A small sound classifier, trained from scratch.
Model: 2.33M parameters, arch transformer, activation gelu, num experts 8.
Training: ademamix at rate 0.0012, 14500 steps, batches of 64, held-out accuracy 99%.
Data: 15625 training examples, 59.4 epochs.
Rows from block 5 of a small sound classifier, named by matrix and row number. Rows with one number within an expert belong to one neuron, the router's apart. Each number is 500 + 25 x the weight over its row's rms, rounded and kept within 0 to 999. All counts start at 0. Numbers have three digits each.
After each expert's rows are labels from the 100 clips, of 14976, where the router gives the expert most weight on average: "strongest on" is what is common among them. Only what is clearly more common there than usual is listed. The data: read English sentences (LibriTTS-R). In brackets: how many of the 100, against the usual share in percent.
# router: slot weights (model.blocks.5.mlp.router.weight, 16x128), inputs 0-127
# up: expert up (model.blocks.5.mlp.up, 8x128x128), inputs 0-127
# down: expert down (model.blocks.5.mlp.down, 8x128x128, transposed), outputs 0-127

# expert 5
router.10:523474506467504537486465464506466494485483519505488507497491490479494503549530498474463484522517522505466488523476528541517510491487486490518467465484486506471490515429498512490467478473481491498510513477471459508514518451534477494462493468471484484515494480484466465570480503529538535506538463552552506551486505515518543538489511511504485533500511521537517505521518489510528517519486
router.11:528484501474498537480468465486457501487486514495491501483476482470483518561527508480470487521518517492454488518481513531514517495483494485521472486489494510478490509435506516502466482469475488505491516464459447510509518452535466491475497464482498495515489483475465466563487499524538531509526452545549530565485500510517549531495500521500489512509507522539516505519519499507518520527486
up.49:482514505544537508501524494510476503488519465530543493438438462447479527501503488503507520504511506510521505510505524504503531513527507498465505528510548511505447542491506458511524495480515478506487508480491466489449502491484489546526506500516581534511499443467505471468494488502491503492490487504499505527525500528449483505509472532531503486475445488519465512517509478535518506524529
down.49:505492481504496568495488494520490473443513490494508513497497493502500486493558502449439493518553557530510478562431521562559505474523482507482436496491518479473494497502483483473488499491526527475502482512494499495482518517506507511501475464501509466476481487499468477500486478502483565495491530499552506495508482505476495548478501492519475501492486512525487511517516491520502517495512
up.55:487531519508504469464537481504476523515489429521516488468457484468489511505473495531543542443487479482500524477536509474473527530493528499481535537507513510521490514503525476532539508496495480532463494493479494508479454508482477523537530537520540555495517476488526503474520506481514472513476499512467516502545498495474506481532461517500525485508478443496485490474463504498497458491542
down.55:471496485492497486477515478519469526489510476504523541495471485489495468513520523503467529520529503557490518503503546509491520475498512529446511452484518451501466503480507445480514504497531545473498471502470488510439510519480500523486478438495523487442478468476503448528485527525480501526498532509510518527540474514449500524497501507507511532505493510505458513521517501545507517497547
up.61:491512512530532524505489503510475498480514466524531499430441461439470534484521507487493518517528518503481502527487533528515518498520507511476485518488535533497454533483503468503492497468521479501507509480492476478457506481490482526525502480522577524521499472463477467466476481522483522474501491539525509522511502544466528525506496523523501483477464489517472519527521473539533523532522
down.61:493478465499457489501485480540498540515513510457491491556488500539515520469491508514483489527464451534472515459508502501457491491503519467496500498477472461510522482505499505496499489477522476508506494532506538464491522523492519478510483484485476523434474474522497507507521570495497485528494615503532535483472464516488494499518514465508531476489513523517498509520517498514497525510486
up.82:469537508526526498517530495491478500502534465540529485469465466473476523490493486506512531505504504494504515507506506491505537517527519497449512554517530531515461520506507439515527503491514472515483530483489495495433518507464476540566511508542540543506505476493513484475504491483488496488479484502486503498557493512442482488515472525512506455485463489493456503523518488549512505514545
down.82:466503472486474468489513480522458532505498472491488499540486484494507499513486532522506532530481468483490528469531500488472521513486532487441532519507482473524481468505519440515519527514503473524492490510483517498438512528472479489511507470507494516469489468508510497507531547493511478531518525520502525476524468486428497495530505522490538488507493507493443465541526513567519536495540
up.88:485503497553544536512503502507482493478525482524541496447456458461476533492523492482486504521528523515513495534477523525523518494536497499469477516506547517494443542488495464497502494476522484492503509480498469482451519486489493535520494483513567512512494455472484467472482482512481529478499492509524501525506504535456484521497486529538491488466449505522466521526522469540527521530514
down.88:499498487502503564492494495518483474446508482505509518488487483487491481505557505455440506523556561520515484565440524556559511478522481515471445499493525479481481498496487469476492505499520534477497485502488486501470514510504496518495481460505517467484482482493473471500481474508482563491497499503544500504517484502464492545486493509520479511488480511522476508526522491531506524490522
strongest on: voice: female (100 vs 52.3)

# expert 6
router.12:477524476525502464503522481518501513511489487533533544521495487496491440503474513528514517504464473525559517468535513464483503532524521529479539517515529452527489509547514482518526501535519522513482503507514495499466500551477519538526504503499511521453488471512528506490538525464478462534464514457467474458512460479477467466500475489514511514507489504475475499514505541524463509473514
router.13:475519477515491464505521491503502516515484488539517536520487478486486452509470514527518515511464469527564523467532510465482505531518523533476540515517529457533489507540519478518523507538513522511478511504516503500461503550476514542517503507497509520461484476513529505484544523459485461531468504449469474458509463477473466464507475501507513515516494502470475496516511547531464512475513
up.9:498493564511522506505500516517509498506509507541516554508510514492517504518501480496482494491499511544536499501492556502509530487509485542503494425557515499496517537452494505478500524508497554488493558501525497560504498491505499559468505508514506490489503509517506511541489500509512502471495465470493410503499426489501478494483465464496485533467483489494500498490490486491466489481497
down.9:458518477541519471510547508481520508514524515485521472440489477469463520503475525530534525477489484495514499480528480473487490494522498486481524544460529535516503524509488506495539472478503475495503464485513496459487502491440523487533508547540552515562488512509538529439498495501500473491501509523459538513501524526502553475508519533519507474514514475504505510477485492493515475537504
up.10:491512547541534490503512484518486502506542494546558533475492465480476517519493486510492517494498493525510520492512577497497533515514510553484513479524557512523456565488502482503516497486535517504490533472488474506472504493493474580519505502531534512512496489496513477523515498505489491477472440478488444530516466520478479486494455486494494483481461492495478495504500470523497498507525
down.10:459495468493445494484522510488522526517476489493468495487494496488490456489490509513512546476478492527512541495508510487487458529475527506460506485441484455522552509502520467510516507546514506512504468548492476482495455498464498500472498530458490523497478503478512527464547517451489492527532526537493499495533518511481531489530529504475546531525519462485498496475474532481524463476532
up.11:519475494511521534521462507503499470468509518501503517507519497504500485490532497467464469530529540527527473535469509535528497469516470522516469439493503496474499522458463513458462506484516516451524501487512490511503532493525503521463461467477495477492492494500463487500451459531491527453534507525537478495466501519514512520466515503528472547480499533520511564523528493506529526517475
down.11:536477516543534512493499492539459474482510484525540528496499530487527511508515491483489482481525516529533469517486541511522515463546471536509488475527538485477497544466474507471497506454533527471506508479495467519509490492533482539491474493502552475478519460468494484530463472539479514466489501523500476534512494527504521523475488512546469525466450495542510540487485463487505484511499
up.12:506498458505487501509496493490499496488489496476482438483490489513483519475504510499506503511505494434464497501505469504499476508501509470507505583450505524502472482564501505523499476480513460516500457513477509398504512514497503462566501488543507511510493507512494480465511495488474502520446522511501561478493546501503507506508512511501501421519498510503503473509512490502511515492495
down.12:517539504466471501452486476446478538509454481484467451512480506512506495509499498504501529488474494473472527498503464498492480534478543467508501515471442520534517455524527504525489506528447471531465494515481517491517468509520467467500532501508475535495529539497494516481521545482561499542483492515503538482508504470508523494530520497480535480516542478488518479493496551491490493473510
up.13:511491462523542513506492489505486489480543501483513472484494502512497515495515490491498496507529504474476487511496491515505476497518498499510496552472522511489477516526492505511495479465556460497511460486479478439511511482505505474551490481522505499525491475477487358476490484528452512507482515507511537510490565508507509519493516526525486459494484511523505507506506439494513509532494
down.13:546527498473472492466498494481486509504475496458462462527503540548538496497487473508507505456493482496474489487510460490489457501499504466536508509481433500502543450527507530516503470521478481524486504508500545490555467499545488462483512514481448509496526531510505526496496539514538492547503501529494510468493521477535538494525519496497518491485515479523546497467462518466487468499483
strongest on: voice: male (100 vs 47.7)

# expert 2
router.4:478515471480490469504512481513507518513481498536498556538506471501482455512480524522499506524457467477524524471527516476480483529471533533483534504502499455523477489543527485531514497544496531517498489507517522503472515534483510508530495488482491518481486498526515483509547540475495469537479502441484485465503458469483459465498494463472516532533505516456479473535526535547467526483508
router.5:477519468511504467503518477539510512511483490534528553527511484511490438499477530523508512509463472515553520473529523471483496528507521540480536510512517460522488508557517484519519495531522531506495497521514504502469504551481523531527496501492501518453487488524524499501539530468478466535465530462470465454509454472481483466493490464500506510522496507471479498520511541529465514473506
up.9:540478485488507540521458495472517471465479519497493452496515506491496511474531481470485466538525535492497471547464478534534474471512479486542470484475498522469500497498464539472455507491504480471519473494503507471524531518538504496476483471491499489503510528510458489482466460509504540464490542526532494469450501488537513535485535487535481481506516531522534524520531499500509539501459
down.9:549470515532555509496484488520449478482522495503538521511490544484545521517510499487490457487527507512513468508494520510511528453543478515536489482530522503473482535461479520484486504456520502475498497465477462500524496475553473523498490482517531480486512451487485484537460483553502513489511491543506504511494493511523531523480482543550472522474461499540523536486485482490509489527492
up.10:500490434490496497510489500491496490488500517450486461503518483512480493487512516496494492533500497473471490499498445508495450499492501435499497547438486503494468480532492497500490472490502441489521466499494499440497525492496504433529482469465477496528487501481483463476500498513491502517542527520520550505493563511501520505497544535500505491533517533503498507531532511514545535547495
down.10:525498509489520534471476487494521469467453479528518499480481473470472460497530492471475494498531538524538472538464526527535489477524466531470464484472522506473517521463468478471468526476501536473486501507502472516480474520529485529461493491492524476469503523481472492488474464490497536472490550534527481522522469488478545534476537494528478518484518490535499535510511504514495501452519
up.11:525490464492489518528467491473524481482479518474481443485512495523481520458518496479498480525510518459456487523482472522518462490496499448529484540457499530486487481556486526504473470486499465500519445509492521441517532521521517451541493483523489503512498534521467488464499481499481523490463541500519523458466523494527505521497530485507492443518517523501521473518524498498499528505470
down.11:564469511518540506492484497525459485491516497514527517519506566496564512519509485480487450485526503515515471511497519511509523458545477509532490486529524487473518525468475529482485531482515506479501497486493460511544501487562475520490495481510525477492517452479489478515469481528516507473491498529502497520495493487527522526476502544551469512470452499545536526480483456480500482513484
up.12:538483489504503539521447497504505466461483520472493473500514507514506506470529492468479462530530532459477469538469492538531479470512472481540467502483504511468500513515464533479451496473507472478519468493500508475520535531540510486504476471516492485494496521515450485475465457516483541474484525513538489467453503500534519537472514486521471462502506528526530511519528486497510527503458
down.12:544474513542535520496491495539455474481516487521541527498498533486534511509518492482486474483528520525528465520483536517523519463542470530521484474531533484472495542467473511475488505454530522474507503475491465517514494492541486534486475485505543472475517459476488481534463471537480517472490502522507480523505487517509523527475490510547469521471451496544517536484484465489503484511492
up.13:510494468492498506546480505482550485487491529488497471480514484524466511454515509487484480537496508464469491508482479511508453494489498484508488521445495559495479484544488511503480447489494493501532479506515535453498540535506538473529483475537497504514465561545480477477501492510467509485468533487514508455474498516509491500490537457484492451522532535483503475536540507517507538508480
down.13:568487524503528521478465480518447480478486467521521516498485544480546506515522482473483463483527517512514467518481530527521528467527477516523478486533524491467505524466489508489470529477504508486485498476476465517527490491571463524496495474507531479472514459471472472537467480523513521483472494534518501528507480493514517537471491535542468518477467499544523523483484474487493482488503
strongest on: voice: male (99 vs 47.7); the word "the" (75 vs 49)

# expert 7
router.14:488523502503496450485519476500484526530482476522512519524491491478487490507452490545550520488456457489541518457550507454468522532501521511495557518526524481526505515510515495526526504504478491526460495468499503510476487540483489540522528523525517532462521506514529525476534520461506444521464481491459501469517468466489494455514462515503510481516490484472488478502489524517460493476508
router.15:491522504508500450486525473495485526527485474527518519528491491479489491505451484546548518490456452489547518455550505454469524532503523512490555515529528483527499515510515494527525508503482492530464492469497502511479484536484494533520525521522517531464525505514529526475532520462507444517462484488458497471515470466488494454512463512501511481515493482470489479498491521511457495473509
up.9:503485457496520514540473531477526477475516536483501490506516486501485491460532513486466478545510521516512484520479481523520459478502487513495482477452497515491495500480476499467469484485514505463554496500528497467491551515505520492472462457484494486532476527509474476473473474527466517467549530512538477487484528519495522503476557490509491522503519552497500557535544518522530540534491
down.9:535477512542536514487497491537463475482502479530542530485490526480526502509514492485487483483527515526530469517486536515519508467545472533509488480522534484473495542466476494479495506461532520476495505494490456518505496494530475537487479494502551477466504450465491481528465474536481517476493503539502488539519495529499526526473493539544470533464445494542507536490482464493513484501511
up.10:500506465527523515550485533503547489471522526496512481483511490514482515443528507483471486532514518482483491517488494524513451494519502502496488549459513525496480508545493499502485473479526497501547481515518514448498543532499520496534485471549508503542474553542480478465492478503443517463462513494521497467487508510497497509484529456508490422489503529495493505524538495520506526513494
down.10:519488523533527510490502499520469479483489468522544518469476510491514505503510485485499492468531517526544471518488544506524518466540465543515488475516546483485510538463464507468498486456528519471492503487486476531504478508522492547489490506514560472462515462469501496511466471525472511471491519541496494540518481539498537514484480508542468528472470477548512551482472475487495473493511
up.11:498489442535558516509496494521486487472546500499529518481498477497482491509522498488487498520528513534511487514493514521508484493526495519492491509479530487487461537484486486498496482470586485483518478480478457463487517467498501496518476473503514499512473459475485409500478485541459513493526509520521508535500532528490508518486515536532490519478480523527485546538524467545527523539505
down.11:470531502466475500485508508478559498504474502516479485474493449489441458491499516506505545498499507505526522506499499497504490524482496511467499499452504522512529479514494487490504515532477530500484513526528528492460476528468529498465522523483491495511487589515509537444518493433504500485501553485495473490514470482480531491513518451465512486514565470478485493504509521509479494459508
up.12:503487484526515518556482527478507482474557541489516497495511490533482504469525487485472491535515513495505490521489491527514477489514504490493498509459537532496480521519493492498484495460531488481540491476536482439492548469496500475500456462544510499530475493508475474484493477533440515459465529526521459493495551540490523505485542526501489456506507539484488520527541478516497534532495
down.12:507491514551540505489505508526455483490514486528542531503484544489550532514502481492495488470514505525526473512492543496514516461534473536515493472545540478485511547462485501482504509475528518475508517468495461541510490495528478541506482502523538477465520459471504498553471486540499511485500489525494494524516498498504520517481482479545473524472438493538507541481478474495499480533528
up.13:502487477506513519541473531493532480473506532499510501504517487504486489462531526477465479542513531525529489527476501518520470479506479538497484461457499512489494509462478502470473487482519526463546501502526499474491548521508521523472460458490494485510469522516467480480473473519465519453540532522536473484484506529503519504474536474505491529499527548498497563533544519523527539521484
down.13:535480517546532514499497506553453481487527488528544534496506538486542515505513483484487475485525511522522473513488535513515515470539479528516488479550529479476495541473480502484496501467530514480514522486492471521517498491535487532496478487503544478477513448462490479542469477544476514477493480520507478524516495524497503519475485516541469528457431497537501530486484451491504488517503
strongest on: voice: male (98 vs 47.7)

# expert 1
router.2:519518517483501493484490455453470514506491494491500442454461479454464552533498491512512505505506496475464517496516490501487529517457516478518512521484504554508477475487525518531493485481484465520476543466464463485505495435513442512515522498502531530530494483450495484494504489497536492491504459541504530558487520508513538497532471548461510498521492494505514501499500492497516496542486
router.3:524512516487500497480492456461459514506493487491501448453463484457471541533496488510510502503505491478465513494516496499489532515467515474520512520486503538507477478487523522532495483486495458524471542463454452482509497434518441511514518496502534531522488468446496482501507493502531492492502456544502532562487516514516539503529465549469509493513486494509519501497499482491511498539483
up.9:482490495557552519512509502530493492479540492533549530480495485499484505486522488486482507493536517531509494513492540523511493491531494547476491469487539494486476552482483468491505492469565511479516502492494473485479503482487491532507482491500522496496497464475492437496475482528453515478504517510515491532519520576471503523477506512545485538467476503531473550501497461519542491533523
down.9:488487487523506462540518549498522513526504523515526493447493487478479491479468510525539470510511477469490525474549506465453465504494522530514558515479545533490481543493515513523494492492518498498530472486513453481503520489497515498540504508528549520553509490473500479466515477512468461457512436509465506520471542509521509458486509513456492486515483503458512498501511483495520506512475
up.10:521515501498490481492477496479477515513471488471485455492474497490495526485477506515540502518484474441457515483524470485477505530492523454516522581487489526519490489555519521536488513492492451540482489505480505458499496506515484453544534509552498545524505516511498511460526502479514483514458490504488550468466499488513512491532482520489519426513496486487509454507509495511498517498468
down.10:481524535463512541464475474494483517483490475531510520521486470505487526511534518473452516515511523468484512530460513533533527517475518524465461461533461523511463500481507472513486493487470504510494535474482535534461491501495494502487526458524474489485535524509478454527482526553528537507465519478540492503509448491459490507503499461490510495498523496483457498533522516551497532511514
up.11:492497535507518520515495502501513488487522504539528560506496484481491491523519513489481497509521531563545497522484540516519522488506488567494483427529512506491498518438489495479493510492510559476511574492526479545488507474502509553453491489481512485494477487494495487536481480522500517474538476490513454535501458521493479507485495492500489568476496506496490532519515498527509505511502
down.11:444515472507498483538527526492546508526503530482501471458479478485472497452479507529526513523479484488492540480517479474476464508498516488507521530463507533536500493522498523505525468505518497498537478507518517461508542485442533481552496529503523525547468518500533517443520498476467479443517526481475496487458510510524497462521516484464520471517501515463510493509523506496508510521462
up.12:507502467498487494502497494471505507497485498458482448489497497528490519477495507505521504506497482439462503493512459498491475519493520445505511583467498510509486483580511504535501491494503450534492460512484513444505505514499507439567514500544502525511501513518497496465521503477494496517447522501495560473494526498502495502518497513495510420527498500495503460502504495499497506496494
down.12:490513514479524510446479449505449509487503441508517532522461456478484512534511544487479511512506511482484501513488512513512549499494510513461487465540474507500452511450502463498482490465484496493478498453466499535461488475500465504483510471529477492457500477487483460523479511543546512520481522513517529524505472499464532509499506499510507509507502505494462512530521527555535523542514
up.13:498531475485488487473492472470487523515470485494488484481481462482461487511484551515508506519474478433472521483506490491473499537442533478508513559473498495524486475546539511540496503506469464545479474496461484479490502509500473487536531492525507525507509495475498498474533528467515484518488491517503548495480499489511540477526467506459528466561505497466501457515518539533516527497485
down.13:519481520518518506510486498560449496495532492521523543516502548503565535517507489487485456498508499501476482501495528507505529475526497517516493487571512482489479521496505503505493501482510500503519541473481481524514520486530495525528479471531511493483508444479490467582478501540488507498489434477507484504491490500498451510482469485528480509462421515511491501492489454500501502517494
strongest on: voice: female (94 vs 52.3)

# expert 0
router.0:509515530510496462480519490481483514525484471523505487525495512464508498481459458540546518484465471467523505470542503456477520518503512503513543520534536510518522503509500509512519517488484503517449494482492521515513480523493487544517515526530514539455554526529524529472507503462498451502452492473460484463520478447511486468515445512498505472488486483485516493487482491484446485457507
router.1:505518535515499461479515493483483511527488468524506494524498510468508497482450462535547519479466468471524503463544503453478521518507507506513544513540531506523526503508493512511522525487490509515453493481497525519516480513490485547510517524524511536455555526527524526470506497470499456497453497473458483471521476445508486469511442517498501474486486477486516496487484486484449486459509
up.27:496488489492507505494497497478488497498507504513505513508507488463491482509508507497489497516503516561534499509492498506504499493493485531492492428480490500496487502405491495472493505498514523471510512478505469515491503472498476526440477488417496487495496478468498488512481495525498505482576508550511486548502520525498537504493524537505503601494515513505498554525519512518539515527503
down.27:475510481514528524531494548519536474477529540515521493458535471506473510457523487481477500507533531526526480529473518523531475482531471515461474495484536524476501521507474475470489492487517518475542529516542515478472508510492544512494486497498501472529493555481487500481480469481463526463524520479518445494519490512456481518476532437502472476466504491502462512507508453525498505503513
up.31:496521455502504494486505488495485507494488491470501455483501490510485507495502510508515521498501490455454505496509471501489485514495525447492508590473509507507473493564508489527507492481505433517493454493467494436495492501486501447602518498530501519526514495490499486467511501484499498533494523504501554492519554483492516502517515526501513428524493483501492480506499502511507504514520
down.31:480540497458478496465502484466503541516471486487488470501492469517475515486497509509496540508463489479463532491504472496484475535475552476461505509476456531539468468518527462529506490515459473535484501507485527489470486510484499463514533487520481540498513528520502484513527558499527495555482500507506538488521498491461497482532528478468534462521536491473463480523516543536502519492531
up.33:496496560522537507493497495515488495502517496559529534495489499478506525525502481495486493499506511527528499504492556503510535488519488574498496439532522513495500545416494500480495512494511538488497557474507483540495502497505484577462500500520521493479502487511503492552479491524511504464488458502499447522500450513497494499482456493515485533457473498507496528502500479507487499497497
down.33:476553490469495501481510494453547498498465501482491458471500452501448491481503525503505537496504507484506505504496473502504472526485508483462499524442476542505502475517498475497503470512478486501493474504499543471462481524473521477499536516494479501525492573521503513436510495466505501505507559521500501485538490499469548495509532480480506470534570473493475497501505544515492495484533
up.34:500485476497526513521486514488512484488510523502504515506513490488489475494526510487470484531509528547534488517482505517512485480500481524497482430477497500490491510434481502467478493488511522455528509484516482508494529487503501515445462466443490481508483497473486479496468483536486514473565507524533469514492522524506522502482532512513494580494517542502502584533534518518531529531496
down.34:530482517546540510497500499555462479485525488530547537499499533487537515510513488484486480482521508523523471514488540512517523471542475530509489480551534486478496544477483499482498502466528520481507526484490468519510497494537493536499480489508541478474512452466492482545470476543485512477491480511504475524519488515493490519474484507544469524455427492537498528485482450493502486514511
up.35:493494426502503508529486522514532483490507508485518495481516479501469486483519537495483488535501512551493493511484499511512431486486493502498490471421502499489484504507484499484486446476520509473535454511500497462489522531499531504517467474494492498519469527504488480493486496533475511497572522502520494488492547532504516503490569446490502513517520530494499526539537529525552537516492
down.35:512452515516511521498489492536449476478506473525511538495463510473527504524520499480485477499527520517522470520483522519521528476520476526495483485520533467473487522460485484486488512476538510481482511483496440523495494481517445526485486477490547479444485437474478473530476476521493521490511495544516501544507503547495498527478487570528476538489462501529497526506500480505535496501512
strongest on: voice: male (88 vs 47.7)

# expert 4
router.8:495518518482472456482520484461479528528488483507487510510486496473495499522455481544549519492461458475529523464547485455465525525488519502502550526530521506535513489500512505522519511510465505521457510477500503519494483519485485523513521523536522535459517521524527526497529520465519455514464462487461531484515465455503496455522457510483514481523504480469504471491488525498456492470505
router.9:494518515486473457482520481460481527530490481506488507515487497475496501524452480545553517492462459477530521462550482454467525524487519500503550530531519505533516493502513502521521508511468500522459507478504504519496486517486484519516518527529519533464516520525527532490527520459522454518467465487459528478513467451498498458520457509488511477525506483468504470491489523500453493470500
up.9:505484433503503506518486511494492485481509515450500473497525494522487492467518501492490491516514508501477488514495471514504446491509492436504492538436499501495485493525489507492489481469519432484531440493504488440506518506501500443527469480487482497537494496481484488450493481510470513495542540551521516494494561514505540510502571530511504482514505526508508524513518498505532517527493
down.9:504483516517538523472502480502485471477465476538531517490467500477507499531521488480487491490529524524536468523476532522528510465535469544476480472486539482475504530460462466466491527475518536460472498492498476529477484506510463538469487492500542468457513481476488484519458468520506523484489533538512492521545482513477531524472493507542470526477484498538485543499500497505495488480552
up.10:502501497532513517565486530512551488473534526514521495474508484520476518452525496487473493526511514505493492516485528521514471495512500524499493512475528536494491525522495505500489460465524521494543508494526516458488543517504550523530475475561518506534458549539486480485492478524449513449457513472514460467492493524497469501488511445495489444487499523494492505520529486516487525511491
down.10:516466515533533508490497480531451485488507477526535546507466531472541509543507504488496479486521505515520476512494525504509529469531478528510496477529524477482484532453479491483498510478520518478485510471486449530505491479521467528490481486504532480449504433475494473541470486542508508497511494535501515551513499519502512512484487569544480545481450503537505536496488492497518491517515
up.11:507494447514510507543480525503525488478513534476506480485528486524482500445524496487481485524508515513484490515494487525510423491512498474500491518445516510490484512548487504490483464478527472487552458490525511452498533534508512478531478474503489505557468530488480486452485476508440508468516530506523463469488543525504514506490559489508496459500508533502498513523531490513508525532491
down.11:516471516529533514485496495530457482482500481533536536496480535474536501513516483483486481489524511519528470517483538514517520469530473534505483477530534478474492538463477491477497525473526522471490519488485455534509497507522467542492484488503548475455522441472493474545466477528490518485488495541508493531519486511497510523475482538545471538473443498538499534495484478503514498501520
up.12:497493435507499495501504493497491498490493495455497456495510497525492504477503508504511509504502488474468499496509463502492468514500510444493508582456500491505478495569501489525506484486518429512497436511470501435498504517489500436576490490510495512520506496492496484462512499488485497531488530511502565485512559498491503506508517531505507432526501512507494483508506489506516506507511
down.12:482496463496491482500515529508510524522513521524506526513492536460540464502482467517512504500482483508483517483515487483476457507500515478489518492497443527519523463510503491503510558546461501507520575512532488486522501466483473484451531513489474518512480530471517506503487522481521482511578482533484484533492532470506520476516579517495518510448511507482506487496500501497559495495499
up.13:505498466515512510546480533505545483482511521486513485468520487527481518446525512487478488527513517506484492514487505520513447489514497494503485523451514522492488508546480504492483461463529480491557467489508519454497537540504528503537481468508507501551465546505480480451486476506448514460512525504527467470485537523500520504489557460507492455490509530500498523524535492512516525524490
down.13:511475518523540519488502487520483472478486478538537523485489511483513496510513495480486489482532523525547469522480545514523511466535463548486484474507546488477493540467464485465494501464529534462491497494488468529488491525517485543478482493509548467461523469483491482517466470527486518472480525548509487521529476522486536521475495502548470536480469491548490544497491480503501495485532
strongest on: voice: male (97 vs 47.7)

# expert 3
router.6:525479500473494550507465509486490488483483522465477482492499491489489526511541510463469478515546539501439487546458492536533492479496486460519455487476490529474491501464494516486468488469508476487521489488506481479517512446531492464479488475476489479526500508475459480535485478517514551473536485549549524536484528517518554539491526500487480488510524513518518509508512475505528515527485
router.7:524477502475500551504469507484489485477479521476479471492502492489491523515543511462468480511548542499436488545455478539537493477493485455515455490480489535472493500476493515482465491480510478488520480489500485481514510453531486467477490473481486480522503512475455475530485478516519551473533493546549523534484526513514558537488527512487478481513526513517516507510511477506528512527486
up.35:511504523540518528489510496511460489481513436543531479456455504472507520482513465490511513470530515522513489527491534513517530492548491492499487539517548498492473544491494493502512517486527474500475495487478481490492484493503480551527510513514580527494509446473492489462489476490484523480479495510508508510510502520489478530509445533548493473460439466542509517489483468499503477500505
down.35:481511506502521554489498492508480490455509478522523527490477478469488491521547509455447508517551548508514485552447527544552525493507490532458452480510519497478468509480495456485494508495510529481493511478487483519465505493493486527491494456505515477492495479485471457508468484523501554499504480496542492521529489506451494534475485521515473525491476506508465516529520501540514525507531
up.38:487556511501499484437514457505488528510475468516509491490486492490494505513485494520547559445492486459499526488520507488479517520489539501487516533506506506519499507502523484528516509499494491529449484495481496509486438505479486514563578528518511546495527484494511506491510506490526487508467498505486511502555494496484504491536457508497524490508488410496489492471459504488496467494531
down.38:505492493449466508522481538465550509500478532480469495521522548513531454497513490501495501509466503506457524505487485492497497501473531482504489508508489482526578478521505500505484492538489489509505494522500523506498501517509535478500504497497474524515475534502489538530538540477516509535518505454514512485487492445515484508523510474464543498537559509482505458452475526482430464478487
up.48:491559512503500482446515451504489529511472467515509491490486492490493505515484494522545548444491485456498521487522506487477516521488537501486518532506506507518499506503524481532517510499493491534440477495481496509484436506485487514563567530516511546494527485494512506490512506489523485509461498505484512501537494495484504490533464508497525490509489398496491491471461504489495467493529
down.48:486494508450474491505495530484480539509485511501478526536515554489552444526502486519501528527472491501469550491508507473485528509470543496477508487537495453536531488492518467507496533542488495511501499504479500546469501510502494495487510468498487529511491488476509507540530549489511494549533478478501506502503472444487479508537499534478547543525514508481477445480486509520446482479505
up.53:491503513525529519503483504508472496482507468521526496437437462430471534491518510491497511525519512504482501520492528527509524494515503510473489505483529523498457535478495467493488502464520467491509509481492477480453509485493480524510500479514578521524502475470474469458472484526495517476508490550529511518510499543463535519507498531522509491480471500521473527532526479543540530537522
down.53:467479498499482444501505507533506554553521501498503530532491499509507522476458513540502503495462433537478539441534524465430492488485513517477532451490477485519524497477502485489514507482524531499524521521521529491484494500467502503476481504472488508447492503502520519509499560508495451501513573503487492514502467527480501463519527478494539502476511499483488514498497493507520497509507
up.65:470531518512514484481544488510484520509498450541523502458454466455475512500486509523524547467492492493506524488526522488484532531503525526461526528507526520522471518486519453526544509491506492525478515487484484504450469508470482540545526524520553557499507474481523496481510503491497482498490481513481502506554493511448505482523469516504518489493470456493457496495485498525516479502557
down.65:480466477487493473542496537489535524505510573480488493539587531519518512485497524483499498505482476489446519480512468503480472517463522479502513477485450533493521484489506508507493496478492476519538527512540512472535497478484514451477504490483443495532487555519484505522504517496513487506566491523503481496491523505509522499495564483464498480502535499469498469500501502482522503522487
strongest on: voice: female (100 vs 52.3)